From a checkpoint of a small text-conditioned image flow-matching model: norm layernorm, batches of 256.
Rows from block 2 of the text encoder of a small text-conditioned image flow-matching model, named by matrix and row number. Rows with one number belong to one neuron. Each number is 128 + 32 x the weight over its row's rms, rounded and kept within 0 to 255. All counts start at 0. Numbers have three digits each.
After each neuron's rows are labels from the 100 texts, of 14848, where the neuron reaches its highest value: "fires on" is the input token at the peak. Only what is clearly more common there than usual is listed. The data: photos with spoken descriptions (Open Images, Localized Narratives).
# fc1: MLP up (text_encoder.blocks.2.mlp.fc1.weight, 512x128), inputs 0-63
# fc2: MLP down (text_encoder.blocks.2.mlp.fc2.weight, 128x512, transposed), outputs 0-63

fc1.146:124173149118099176122122151140089099154113124099117148133098143166092130057116109115129124155154193220143121103148086092120136071085139152158082123145129100135121123175140184102082170139146126
fc2.146:130108155147162121163160138141138129097118099135133069129096092126155105153139161145152114124090082166115086091094194111149094182068156110089113146163126156161140083145115084128163097122180211
fires on: "o"; "h"

fc1.390:149161072138181158164086127129210087077120134106106174160149199159158116106106133162146097122190107148158167119066087070162120089104161147172085125158129178109136103144097170105104132096110164
fc2.390:166114115116119071092121120127118139153158110104148099136143136096089111081173119109045147194160203171100160117130117124129118165163132154191074137112115096089141137163165099105086096151155162
fires on: "k"; "s"; "."

fc1.502:140072142160161125099135101163123139123135148104088135143117157148160140107117119118105116120153176087111192145128127255112180132143097156125167140146143176102089132124089146103163117143101115
fc2.502:146139211095093122123129124123132149121111172151158090115101105150075166137218111117128156168159151122117165135120076145145117121196169034138077069140171133161125156082097105120126110157101128
fires on: "d"; "s"; "w"

fc1.442:124137174092135123167125166123133132150156099048171144120186132137098143121183170151128120079155155164107080182157160147125082107105147163144090132110116090132150148155054116071129166116118161
fc2.442:112144121136187126151193126111119164167125123170133068144108152135126096089081107138132140138135091197145176094126159125169146100096100153160185127115109175145120113173153161173069108129119115
fires on: "o"; "."

fc1.326:086169100141090143152127086151151119089130190063093138130134120166143151121178130202154144092104108110149162099092076137151116135122073189147123066170080075125130158181066147136135123128125169
fc2.326:136134074188122145105095129123159167166145096172149102141130117145108104147155127146106123132070158121114089124195105070133089130169156087210079123059123131183118171152139089088140127092186155
fires on: "n"; "i"

fc1.372:104159160104191148120116072082135124142124144142144145087111153174141156149104064099052085175104126101144112057148086110052158132112164090175145104105092105115094140174103157160119146149106090
fc2.372:130171141095128139109060110132120115144191143139120165142184085121152187133137141072094111074145113107112126121124149138138135184094122124104040093200098100076150094099122121154120158162135125
fires on: "c"; "o"; "i"; "t"

fc1.138:142111114131140129140087130116145190144160117193114114135100096121121108108127143114129107082124096129103120093171149123109095081113132089160123137098084090117166119104083159130140090121096118
fc2.138:137122103109142077112112099120088119195063159093123133140145066092124123210134110063182072092122111177163127152110105131146152153124179116103104096170126172141134133107061177155147165113146120
fires on: "p"; "g"; "m"

fc1.148:177148085106098152153079140065141167119108102070095115120221130137143180138141149098165097170147117115099119171095075091151154127157194100156148090111170123095134133170063154151125090106193073
fc2.148:126181093117091129157095071157162153143179113134176168155142168135080187115165147122127190128130156137096098145164129115071138133153117151117112073154117161106138108164090224139167134093105107
fires on: "k"; "s"; "t"; "."

fc1.464:090121103073169132149146159166116146125079136076122125126153184174098067110125124179154133155165109137183060137107190146084097144133107137148142097125137164196160194120113140121083143136137122
fc2.464:131116163157105129155152159122114181104137108154181101169126118116115133152105135148111115156089128170077163099147180111174122087100110159143139096098131181116113140146165087136113130187133124
fires on: "n"; "s"; "c"; "."

fc1.213:131170059132137084134170124130121154133127117083134121094134144128112088154128130107128173150226134094181107142142088115135136128092105105086136115051120102168091208112142118068103118099129173
fc2.213:116106202145124168152136138174122138129099196167155112070136159161112111117124164153133134111094080212099175145140191052139112135073169151131125171188204137141143034158135087084108110158144105
fires on: "h"; "<end>"

fc1.128:163179153158163106139136082108081100111114161115125143102067142135099119159183123117101159162199148101081149092132160092121141142134108095143107128142125059136120095136158033176238128120121103
fc2.128:095140133143143110089092090139161131096156123145124088136173119144119180143099136057083104177200169095098154126174092113091195129107158194119108139099155083137155081098144095122140140092131128
fires on: "l"; "c"

fc1.264:119139132143180128171085140103113127109145119139070074067115146104141133164146112158154128159108135118096131140080157157090109140133148111159159113140069085129145139147152164204114050146097126
fc2.264:132145086094184095179134173089143104129089109147116126159147129168150130167146152093112147136112103166174130147080126133158117145205157077119098113110107130125148131129135145154105135152139150
fires on: "p"; "i"; "n"; "m"

fc1.110:109176166150133145145069120124159190166135058159125163146113137143128139155149137130099098093129113109128184133113111116164112126159186123216111141166101099119080178184043104107127104115152113
fc2.110:070054111118115103113160149135198110135158131178134116088155140090173064134198110120075116078157173143136122057161140139168105169171141145152164215128098115147128119145108099035082158150134152
fires on: "n"; "d"; "c"; "g"

fc1.491:130111085119148170210096102139163110097114116163146082152134106145137128086141116176125146102150181171142092145145122071166160134086098063180148118143082096121131050145129126161083085146074169
fc2.491:102169105151148125137140136084113169118135155135106156105151142119143169109084155142184168134098144103131113106151178166099097131220099150154127084137149139112155161121123147134122181107181085
fires on: "i"; "p"; "g"

fc1.480:160112148122144180144181131197132121141152083095097147154074144192179193126110102092100081141078148084133112105173075153058159115110127133090143161108133114120130152209128151135147103165120129
fc2.480:113150136091140106117119122163086124144120149164098132081138120088083126093131122119162209115132075067063142090082134151135092136170124084178119056117090153178117074106103161129092177103127146
fires on: "t"; "b"

fc1.470:103187076132168106146137053134172194180159151098101120119165085130107146068171152150155070158123126132119095126098114122144108165137103136168190169139124146186094105131118139120072139173138200
fc2.470:118064071138131142124127145124109150134149157134148087136168119123125122194118095130115187209079163166164104081146128132102074134125159129143025137120117076161062139145126143090119119144116187
fires on: "o"

fc1.376:154180157149156153088100083103112145117157142078147192112114125170125139029136114147122189182157126163082130145136115113104176111151151118102171098169153160139181127209142148159146211142081133
fc2.376:092154104129124121142074158124116102139109113128114135101199155115175158162130143112137138132170127092086021137166182171157113120119130093102071171178117129165088104118087102102108140125164103
fires on: "<end>"; "o"; "c"

fc1.235:083161174155114130147156113127114120133112129154152136180112134130095156144113106105052133200091124118075164150132048081094101094062107072086143139126149129179101138141100188150157112169113110
fc2.235:128075124151130151157084114162108086133159155163112172139092064119175095108148129072150167144138108074146033106114098153118105122122138113121118096146095161100121071164140081129137183113186128
fires on: "o"; "t"; "a"

fc1.465:127141105134149166037165134115138141109166120068122167090117170072141129152170162121122153152172157125143174137176152127132115152086035080131037124061149134133114174166076110091107138132159119
fc2.465:132124189105165151132064135178164126199146134138116081166119111160110139158136123166096091093117064212115066110107087153103173136150132083147126133177161142178111099153128188121154157133143129
fires on: "."; "t"

fc1.206:100144109133149089129074105115115170154145100142103117129185116137102144071173166121124126188155135126180130177105057102073150115171106137149112098091103110193116149092108077121188159130153117
fc2.206:156098153118164131156183098079119111116165138108109126137145168117219088122127115139076085142078092143162154107105130147192109138181142126137150128113125157077114130151134162064088079116137172
fires on: "a"; "o"

fc1.124:115112165164180184158175113138133134114066238204121170113097172107181162155150092185154088108164144110061142128083098085095110154078130148163126183130117125109131120183130145182146125129145199
fc2.124:164085143113131082147096145089114119120117114169150081224107134134159131139141200117100073168104121177175108121158108114107133140132194113153081099179132092172082126179115168170134126109152128
fires on: "o"; "h"; "n"

fc1.12:132067124093138126131105078162169147135154144109119126141154136123145134093124133135127138118128115157184134117180117142122138101138171158146105129114132170124110118129113154105128146114135107
fc2.12:100148105107155132097134106143067091165100201081118136085110060099148091182174116143126203070158089122169164152138064100166114127111134113172120156081150130120111093099174123137095193105144159
fires on: "n"; "i"; "g"

fc1.88:134113153176128133101122155153118096123137069173099141168126166196114138080129095155085100125125191186135130104161172127117146116144122084180110146184098092165135080089181148125115084132141115
fc2.88:138165090067130118204093126132098104160087202137057138122148127137125141166125158110127128065136099082121131172120126147075162155149054099070068121094126102101156167088119092116160099113228112
fires on: "e"; "p"; "g"

fc1.123:107079160090133152174171077150120157098166128142108066063142147145086157135129147176157062112163113115128189116132150156128129157110084103136110143128123114110147092173059162117097125158114119
fc2.123:162108122183132146056074134127108122160169123122138142142131141113124122158157093109072119161103118153073121172111112113109141150080145132133110139114145162123118056099129102125169127110051110
fires on: " "

fc1.10:108139126094085144111160104110185145080143187045116087080123113145096114111131068121158148057130225098084121116127107114116121180082142111141135138158164071142099134121121114104125150111078193
fc2.10:112122140126129155127133116085100124170131100131083147153121115064099088152071109107111088121096137093061056126105124085096107122077104088140168098103198157158137089124125141127144184089115053
fires on: "t"; "h"

fc1.339:105078149119145108188140128113070172097207109114130115050138147184161136102095094135143162144140144132111193159124094176106133158119097149155188062175170130056110146098121087148130130157100130
fc2.339:127055123145116152095100127120163125142104136172105127148166177130113155169131057168116109174054128122060099123108116166086187099104179099164131093097172124140095097081124160107149113133134145
fires on: " "; "w"; "d"

fc1.92:105099094127086125159148141137166097156160131069105110137168196164094133108066132170184081136124161158069174120103136134137111136057168163165134117206119147100129131109073168112106175138116135
fc2.92:169069121195106169119127130095109103121158110114151099089145080082074126128176096120112135153113132162096104160102130152091136128108096073131157088138153158118150108118050140111157160059126089
fires on: " "; "h"

fc1.511:170178116092119168114125136101134102100081108120118080059120191116117140137100150151122080068142170112133096121125153113096130180149124109147070085195104072123125109089108148154129148117156128
fc2.511:096133151133166111148125132091102128124115080110188060154119125112148160172081159166112134099160123158114083121117140122131182170129121152109085185139149090134139133137189116148102132101139107
fires on: "c"; "l"

fc1.17:107137208187096131188084195157120123125087136126131136110121154129095159144117115140082055125105194149083166188122108056102141084100111114099175124147079095097137087125107124127101128109103143
fc2.17:093118164104112130117200100123146103136102069162142178108115144148128053100079160084151146096078166107111113129157119188130145131110211074151099125097115148109130128110103100157154170152093122
fires on: "l"; "c"; "f"; "p"

fc1.378:103170132132140093099113148104127140062157087141160127151127165112164075072148157107116147157128154119160177104093098151114082115089054153088096139107114101132115145125064132150136126126137125
fc2.378:125094159076097133122058146147116123142126101163081109165154097149133144109138157167101142162136096170164079123102113136126187172150142130163147175102160134167112125132113099063126152115156073
fires on: "e"; "a"; "o"

fc1.499:140125124142037123135114104140102098136213129107138184141122137142121062160117103127077102175101133089110121200127129121056130179131130107125131144162106166141130126111111110123088139104131097
fc2.499:170160120154144137096106071055101129105096128131123176164105122134181097124105128061113141171144111107065052117143122179170130090151135099102137103140126158136152128112174115177099171198140105
fires on: "t"; "a"; "c"

fc1.347:079216169090078177084131105128165080129144162057109137093134166135104097142085114170110101042122155115062143109102101114121114102128046122101172083119147149138119119106091132063107139156112129
fc2.347:173109069106154169144146130153129139168198133162154136167131115083129105159122110039092147128102128137095106123173125168144163169135165106153127139156203121099154117154177152124107173109107143
fires on: "h"

fc1.23:178101070100112159132133109124088116129168181136120122163092092091162134167154174129128120125096175075175071102083151146133124169079124120114175101143126181085110108146153078113135085078205120
fc2.23:135163094130110098112152076102156172149106091134169160122148132198066104156135173133184090122173061102095116154161127123061144050159098174087119187104165080120155154134121130171140156167062140
fires on: "s"; "t"

fc1.222:135090141152103156096174112166200123134153110155132100156171134083125195145146170148090087165141109128166069129182164055112092084165118155141165117179064116169124106168114149111101175125074152
fc2.222:068095111070112124146164119135063152080154188194178159141129187130131114157144098088092106191183155151060172140156108169119148142153120148124152113101156140083168144076168095083100134129148082
fires on: "c"; "n"; "i"; "s"

fc1.134:105170168140094165109133083118149097099200134141141167096097063149157169126085121115094132148139094089108141131099051154071092127097114120077134127119104157101130096076120178114115124138058143
fc2.134:169090133158157171152119094166129098178113154183111117173138166098098153097190113151174111127124106122127139186120179138105170157145078098148104118162113153141137114151161094073167166088189109
fires on: "t"; "<end>"

fc1.173:056154139191168102139108108102114103130101138173184121099037097164138129101134150147189051153180112130134111135140143126125098083110164105112101131148108057086164127107155154114110142109092170
fc2.173:097187083152090136102129163093130143165127171165104101150125084084101144118081126142112111102133140140106130062165116120131052146156163129118104178102131109142124140130104172091122134031130137
fires on: "g"; "p"; "i"; "r"

fc1.395:113192128129106114139158192170134061136169168109115136120100086141125079149092113041137129154112156099146126126080122143125142164119115140123166129141088156159157102098078139196118078155126170
fc2.395:136096136169124102122180098098105145124146072141148168129120110101114101095129125120098139100068120164112119112117142190060118083206144097126193113127143113141104102141191159061112147087148113
fires on: "t"

fc1.281:068151101108111184159173087126155082112128146125075091110114136101044092156111095166104073123109192064033181148118092140163155105106108114161170204118140111147135089168073101084102182166106120
fc2.281:129115146118068148065096133122154138138112100114131164109096137084135133129160142152130178130097080094090124169137156157090138134101125127135113103217192128138115181121139112088159135066074170
fires on: " "

fc1.261:150089171102121100119138063085141107157119176061088192205149126119073149098165067139084133083127161123085099069132114177116137108110129100145137117107061187137185127134125139139125126145166105
fc2.261:119151097157113128102158147088084200088109114186114098110084167117095171069065209104158120135136126071100140210068120159097157115111162112158119115157142071096113120156150101171111194115098118
fires on: " "

fc1.30:146126208110162125126119130088151145153170134113105138104134079168127138177137124070130104143147167124142148126160141154135173110125145164147054135221118135182117162154151121129160187122182105
fc2.30:111106140166148155076149158158105115109108082123157156082126142121155121154168086137110125120142109099115111095123171125122115169164089217120116084182095157128141159165132135164100179157127143
fires on: "<end>"

fc1.388:148154045116127094109119102119179090131155137095095060107081072155119148151132110112150134189139125209122172143139105151131155146114088110092085096112131080047105142129104122088157159158124120
fc2.388:178139141120142156153167127150142142143129118098155144171149137140131146072171139074099108117087083162180112182069191073095117125071161151127103134185120140143171181108099123178123166123138202
fires on: "s"; "k"

fc1.150:131156129157141115145070104174150155080135173159144082159085152171117104099148164100111151121184156135154124093119100146123098161109107138150090130096094149128119190126118125132145133137095110
fc2.150:144130147120105065117114126106127100131153066143115094118124134114116127125161118106040051157152179164121192180141094083167102092146145195140174114112140123097166085153153114068121084126155165
fires on: "."; "s"; "d"

fc1.351:128127124135101107138070120110140088138042176152189134130097111107129136165119169179119057147195131135157116126170083036147135124112151176186127127086118122127172092119139200132153148081179154
fc2.351:088160104107143088111088105182127118146114154122159119160137101078106125082130165185158088149157115101142088131146098185170119150177093113138048132061156148083119131147143114149092105112154153
fires on: "n"; "i"; "g"

fc1.449:105141115173081048139144116135063106073142093136082169170129105136098137128079142163133162158094124161176152124138131144104142133134101164079184092143041150143071127121099156135136149110143097
fc2.449:133145113118064165108094130176141199126133132090163185152159104165157059131078114083139182137149128114095111165132082139160126164094116145124150081074178165119134167115144085139184128159159142
fires on: "i"

fc1.488:172143195113157131095050065141143071081139127085165201136095179161143121075162144118146153143102113098103170109106074075083153112157119112157096158116123099156113108169069177111120156128116166
fc2.488:108155097171106191122121129143124148163141200135084174197178094115156150063155115143051155172101140085124087145107140104094091111119101056128106079110072125128112140166159091116122205179117100
fires on: "<end>"; "o"

fc1.504:088139109125121126138147170155176118164097093130107127119146139147056123097090121099144089141154153165034151135182160138077115129124142139129124140172104082138098122093119136100115135154193129
fc2.504:127119140113093122137087071097159105128156141090156132149173118155141130165149151069192126138053144135148105122133118172109202115070164106176102100146099101156113101143094094163147167165076174
fires on: "i"

fc1.391:125145244175160094200120164173090123102149090120118141097132138140150212134077177154149090131119115133050120145159106119115092116191121093120181082116085089141125067122104146121090093146098108
fc2.391:114104103103112118134087105144188097122111105140061192176096135117082132132190135103106115097117157136127127161132095099104133123103091146157130149120157126131189130162162088105173226111175131
fires on: "o"; "n"

fc1.203:104075171126101145171203147163130102185067096131157175163122132155179083120123108163157113180081142138167151130152131096167087163121175154082090166161118147183087134140111131136108147111168165
fc2.203:135150170129102110151130131120151130126131075135179094177098069129121082126086125096127134128132164170133121102111124104134103156050130140110102076173124135118097156176153077081179144161151157
fires on: "h"; "o"; "<end>"

fc1.417:164143158150122157126116097176188109169120125146059136165119063225145173102139091165125125147147173093080109186158091135158093154088159137179162089134101132115175077099095129102131168077095070
fc2.417:076061163144124114113130111073095156067072124175140118106106186112109184101059133128154122144083143082183116135083115155063186156141154066146104093146112157137082122095131097147177161147092177
fires on: "f"; "p"

fc1.15:117197113090145149136124103173096085129144141168133116129104091170105085151164130180203117150192130182124141064160097135176140164131128135143159115096096123112061109142074136091082173148153117
fc2.15:127104155158094087098140136178120129093162174149094119103169122126123160138144096166141183170090165184110109137153082091127071153135165124101133147138109116134099152109091111156128135090133184
fires on: "h"; "t"; "o"

fc1.298:177140128162173114127166159105129135170111090161091056156079140203122149144137072057117090194136131141131216091134130119168078125095125146104115131153058094149133082126100103142157127118183119
fc2.298:148118152122118070125148137118100145087149109102142139152169083130130099135129102108085185123139144111168092071119157122164156109115136187129166131133150183081146089116149101155137147102110136
fires on: "e"; "<end>"

fc1.103:141131111114117112104090118127093129150105116136135175160114112126146104124152166134117092149073173176112144136067085152058136122118100158145113105070114214117108083164129107166151134175177119
fc2.103:207094131145139106122144051134167131161189065122138103111100115138182143111128106105114095133159112136124129145037048174149170049176106139149098081114151143074215157136132166099152089095114127
fires on: "s"; "k"

fc1.362:175169129166166111180109104109115149133133113096104183124106055156113075162105105142146148107185129116104135097148175144067144159076179126146127133168102187147112112130150070098072175127175069
fc2.362:112142098183107163151140117158117113146117107150188200097133080214136123151112132072079080145148134143093161131106175121105106172124105160082155109150169128111136095178158142197141143164202140
fires on: "<end>"

fc1.302:075141107065159147096134121161139056159120105176077121150102176172127073136163114126122113060120069119104109105084126196112148235102101154164122140134100110125115117149167067173164123142085177
fc2.302:079135127184127145121115135170128107106123094174129166133158182100092131079113075101099080114123120105095134135132160117069165124149123149133140114102127092151142174129136114094164097126163076
fires on: "e"; "d"; "r"; "c"

fc1.174:149136117111143142108166076163180128100153115078129187172162149114148128133106096079189102146059090119153116161143121163098126090079109176161180128168163128148133125163166061095098103156132128
fc2.174:101139085152114136147141156201121101115158147088135101113145091090136110150127106090173119132075151141170114082112136142090143123107138123200106058154076090180045099165125186128164103136095142
fires on: "s"; "w"; "c"

fc1.2:160149095093111143130167145128136090107162166174093131159102163159166176177064096142121119149093133083154113095125187200108117161129083085098083118128070135170125177197173188158146090146174088
fc2.2:150186144098081107114117128150109156143152100098076081173113108122150132179157117139063118120209108140090088177149094148111136152160068153078112118147120133126141158070107146169133129173148122
fires on: "i"; "c"; "n"; "l"

fc1.317:138145138178133143171137153138095172124149145108139126141088165133157112061145154137129145122110059124153081138099091144109111126069119161143110118100127121128112100146127136095128089142128141
fc2.317:139132138088177163150148080099149161155129101122109070154115105173138097120212139126104145168104160156156136011175112101187132098172162079155075165096134162110140153149150147085145161123170175
fires on: "."; "k"

fc1.294:108143120137140168147155067142140110053113122081140124141087081135129111128081137112149070131099144164159146152141174130059112118092144169164176125120094103144067127113202084157096105143171124
fc2.294:163141115132095163113138201188155088119152156092076107122117114084085140144109136091124178118119088109154079118107114122088128124187074149134119099149035057188094132134114094075177143062123105
fires on: "c"; "i"; "k"; "l"

fc1.19:095206097150128102138100134123077080094103136107116173120113107090055092089159132163139138101201094105085127128181125119113134130076129107157087160041148095113183160070095167133104115129080071
fc2.19:108145059135092022090063140171156136135082087159156155119108187087136124086163174138132119140171090101102102133147103095138140087166126111064091138090157105143118137160120116081125106097138156
fires on: "g"; "p"; "i"; "n"

fc1.263:181139127094088129134175064120150090130118110141129092113128189100136080114098152162172192139136191094140154126170101127105109117138124107164099088136175154129140133169096121129123121115127145
fc2.263:139150133141120107133116121118044057139185117179129180170151172121119124110112139114183110077125122123129114180153139117196077128126087121122128137111110083123140077099160103151153147154106050
fires on: "l"; "n"

fc1.113:080112197136117113106136104095142203143105178151068170134133091146107151082122095086085126124097120091138116136136114129114113121107136128105117104154120125094124143167123158139141170115080144
fc2.113:136120132139140122154087140157096124131114141164129128156066174071129159125120158182156138137114132067098130161108119215086106155131158138129127073148094156118106095049149114133101162110111179
fires on: " "; "s"; "h"

fc1.304:072105126096165103135107176114121135112155150098118111081171133112136063113168175106166113167121153077187084088144156071156127084105172135063169108079133124145099146123113081079147153140149168
fc2.304:111140109160186169145184131124102178168114178133193135119144131158087130115176111122098111139153114216083203152146130099152101120099171199138146145183105131112096170159150092131118113137135129
fires on: "h"; "t"; "i"; "<end>"

fc1.37:120084113151167088171085138150113149112126144159119088107133145115186159056106108105123127111170150135171129113131117134147187154135205143117137161185112145104129081162144100124055121159112092
fc2.37:106117151164073165190146128128121105151098159107111174068187133134096104164142129126119143138174110111156175122179150177114098136164099108133086175120178096126134114093093099127121153094117086
fires on: "i"; "w"; "p"; "c"

fc1.99:125141130119125123163114142189143111077093132114011114059157071135112117125127180133147084084103160128143092112172189131129184145139123175111150119149105068109132102104186136108093125154128141
fc2.99:094151184128137137151164143134132141109105132132182172147106111111164078140137211147149098152067125121206109107110167127077139153122089132188108110103158101102149149145179085123170094138149092
fires on: "c"; "i"; "p"

fc1.210:146162162177179065137110043161149128139166137133088178169172126168095164165085143136127109143108161075128123086170138167102125089090115106176113114164152117165142110144140145172147170136101103
fc2.210:131133141113110097128100085087096095140117138152099189113058099100144175161112139058140099121096123055131114157142128151061169156160079080094093106145118130110145134096159172106120152154148077
fires on: "o"; "i"; "h"; "<end>"

fc1.369:088204192180164188128144103126149173125146153104090114088176130109129180118108069144100126158100204085153125080164093091098096121110120180148147071131065077158125146091153143117183085100121111
fc2.369:137191138094132210100135156196092115111141140099123053086116144070166155138190186103110090071120122131148170113161115107109147149174120136163153076174080155134172149112137184191099137124166100
fires on: "c"; "i"

fc1.429:074156091147134143176057132153070126092125102109094158156118124173064109104187148095156122110170099095131129139140109104182142120050140116146128137106135137137163094050147145079073105160069185
fc2.429:133173049157106113134112081187103127135085092173155160130175087108125094128124181154152163099190107103169115089125130141152111088128137075133096143143112088138125106119100151094113157101087153
fires on: "p"; "i"; "g"; "o"

fc1.34:148122132110139136132141099106167201211200107092166096150142120069114157112144122153160170093233099083108143104139165110098087130114090117128172113103116180169188132114158136156111104109044149
fc2.34:084124119099143139124115112157110104121155121179164154116134095187176098146120115105126120107184124127138096134131137166175095196125140148085187122176183070122132136117151131148133147186135105
fires on: "a"; "d"; "s"; "w"

fc1.405:188120088104111157153117142057146161118135124072092105175123080120140155187093130055146065110088145114163106135126124091147152080139106118166124115115148098092186167173101129119130144091143087
fc2.405:188162106145142082138164086121125135168130121130157080140114136115123217136179112114148159115133136182148125129131113127087162134154046144090061099123148124126153146105112164145143136085141152
fires on: "k"; "u"; "s"

fc1.73:137106191091089208216177175101175140182110086157113140130144136140139097134063128130163159150115044167118143127192108127114083063125147100138144111121139101156145102132167105102139113133140090
fc2.73:087147073148139113133162156169112093131149130063037139172102141155168117078135188159051100102103145067106093162121155101210089121096134171144170130108136122126087179157138141143122151154125166
fires on: "d"; "s"; "a"; "w"

fc1.355:089190085144097140130101194180177102196059134108118158177162086131126119105133140192096112091123125149137154134114179136137101130158145152113135119120111132116124100158108125107144183095090073
fc2.355:131099161064149084056107103147100079054126118161149079104149130080092109092126144203135126107126103133084130164124063129112147150075115130186159139066122163101155111087114138165129153128151130
fires on: "n"

fc1.492:111126110141112083130166159129116165080164171102184113122152058114125111158166111080108091173171147061101084123148127129115097117102157104094146097115102106088105133074156070136117150163096076
fc2.492:178152148099170195143096123089134086147134045137126111103111145134174140134145127139184132143177092122116128196095143159206172129131089151119068138121150090190119084111110166151118120108171172
fires on: "a"; "s"; "t"

fc1.361:149142121137167112127107124144113139141117137114124149169077101167130121196145121149107153143186201124154151077156105153172090160131115124094055097082057078191139164191105154090121086150227132
fc2.361:077148140142150094160147177101148166142153092195150123102135116106102117184153086143140114132057116153146138129114139066107106138136119141166109137169147193165052137113141111137170126099044166
fires on: "h"; "n"; "m"

fc1.404:066104084167096068092126075103219092170114140169137181113114169100138126136121151122127041108142137137159113128209116114071094120117161168153122156130130091107155129163135136149149198114135151
fc2.404:075149103096103102132077138096150125116155159131183170118139107083133109093137103143103104120128097138076044176144169095189113143158164178034092203117155098138124105171157140154180080073151116
fires on: "n"; "p"; "g"

fc1.481:107104179145140136080142143137145074125183100084128180113110084157104153124106087147180101115119119140180154093160087103132142139100144154086084095179151139132155137161141141071126140100172125
fc2.481:047170119136167119158129167107097169138115133164179194101146126185110103169201149088086133140157097159161156138145176132127094120120102158131169066164092097146073167168179137137152124123124154
fires on: "i"; "<end>"; "h"

fc1.410:131119191093141137125163127092135089105122140127133151162081150131121083214153117126154079105213181156175116186134117043123101145092189130201137133130128117157133090171076110163098098078160112
fc2.410:094130149110166090121149100086102131152074076133129139157126117118174112131071122211150165156069130178135117123088079100103087125131151101124153143152131124132091187116098153154160144117182189
fires on: "h"; "n"

fc1.159:108110108083161158096116173108132099141115126119140125141159152149136124171206127138138115094173092095148162168173116142140140138114108073132165139093076153167213157122196068067120134108076113
fc2.159:116139056076100170122116156147165142132067044161140168101154075107167144166130059135171169069197134100125138140147147088162104172145140166131158114072125118131129193129138099105097093158109136
fires on: "d"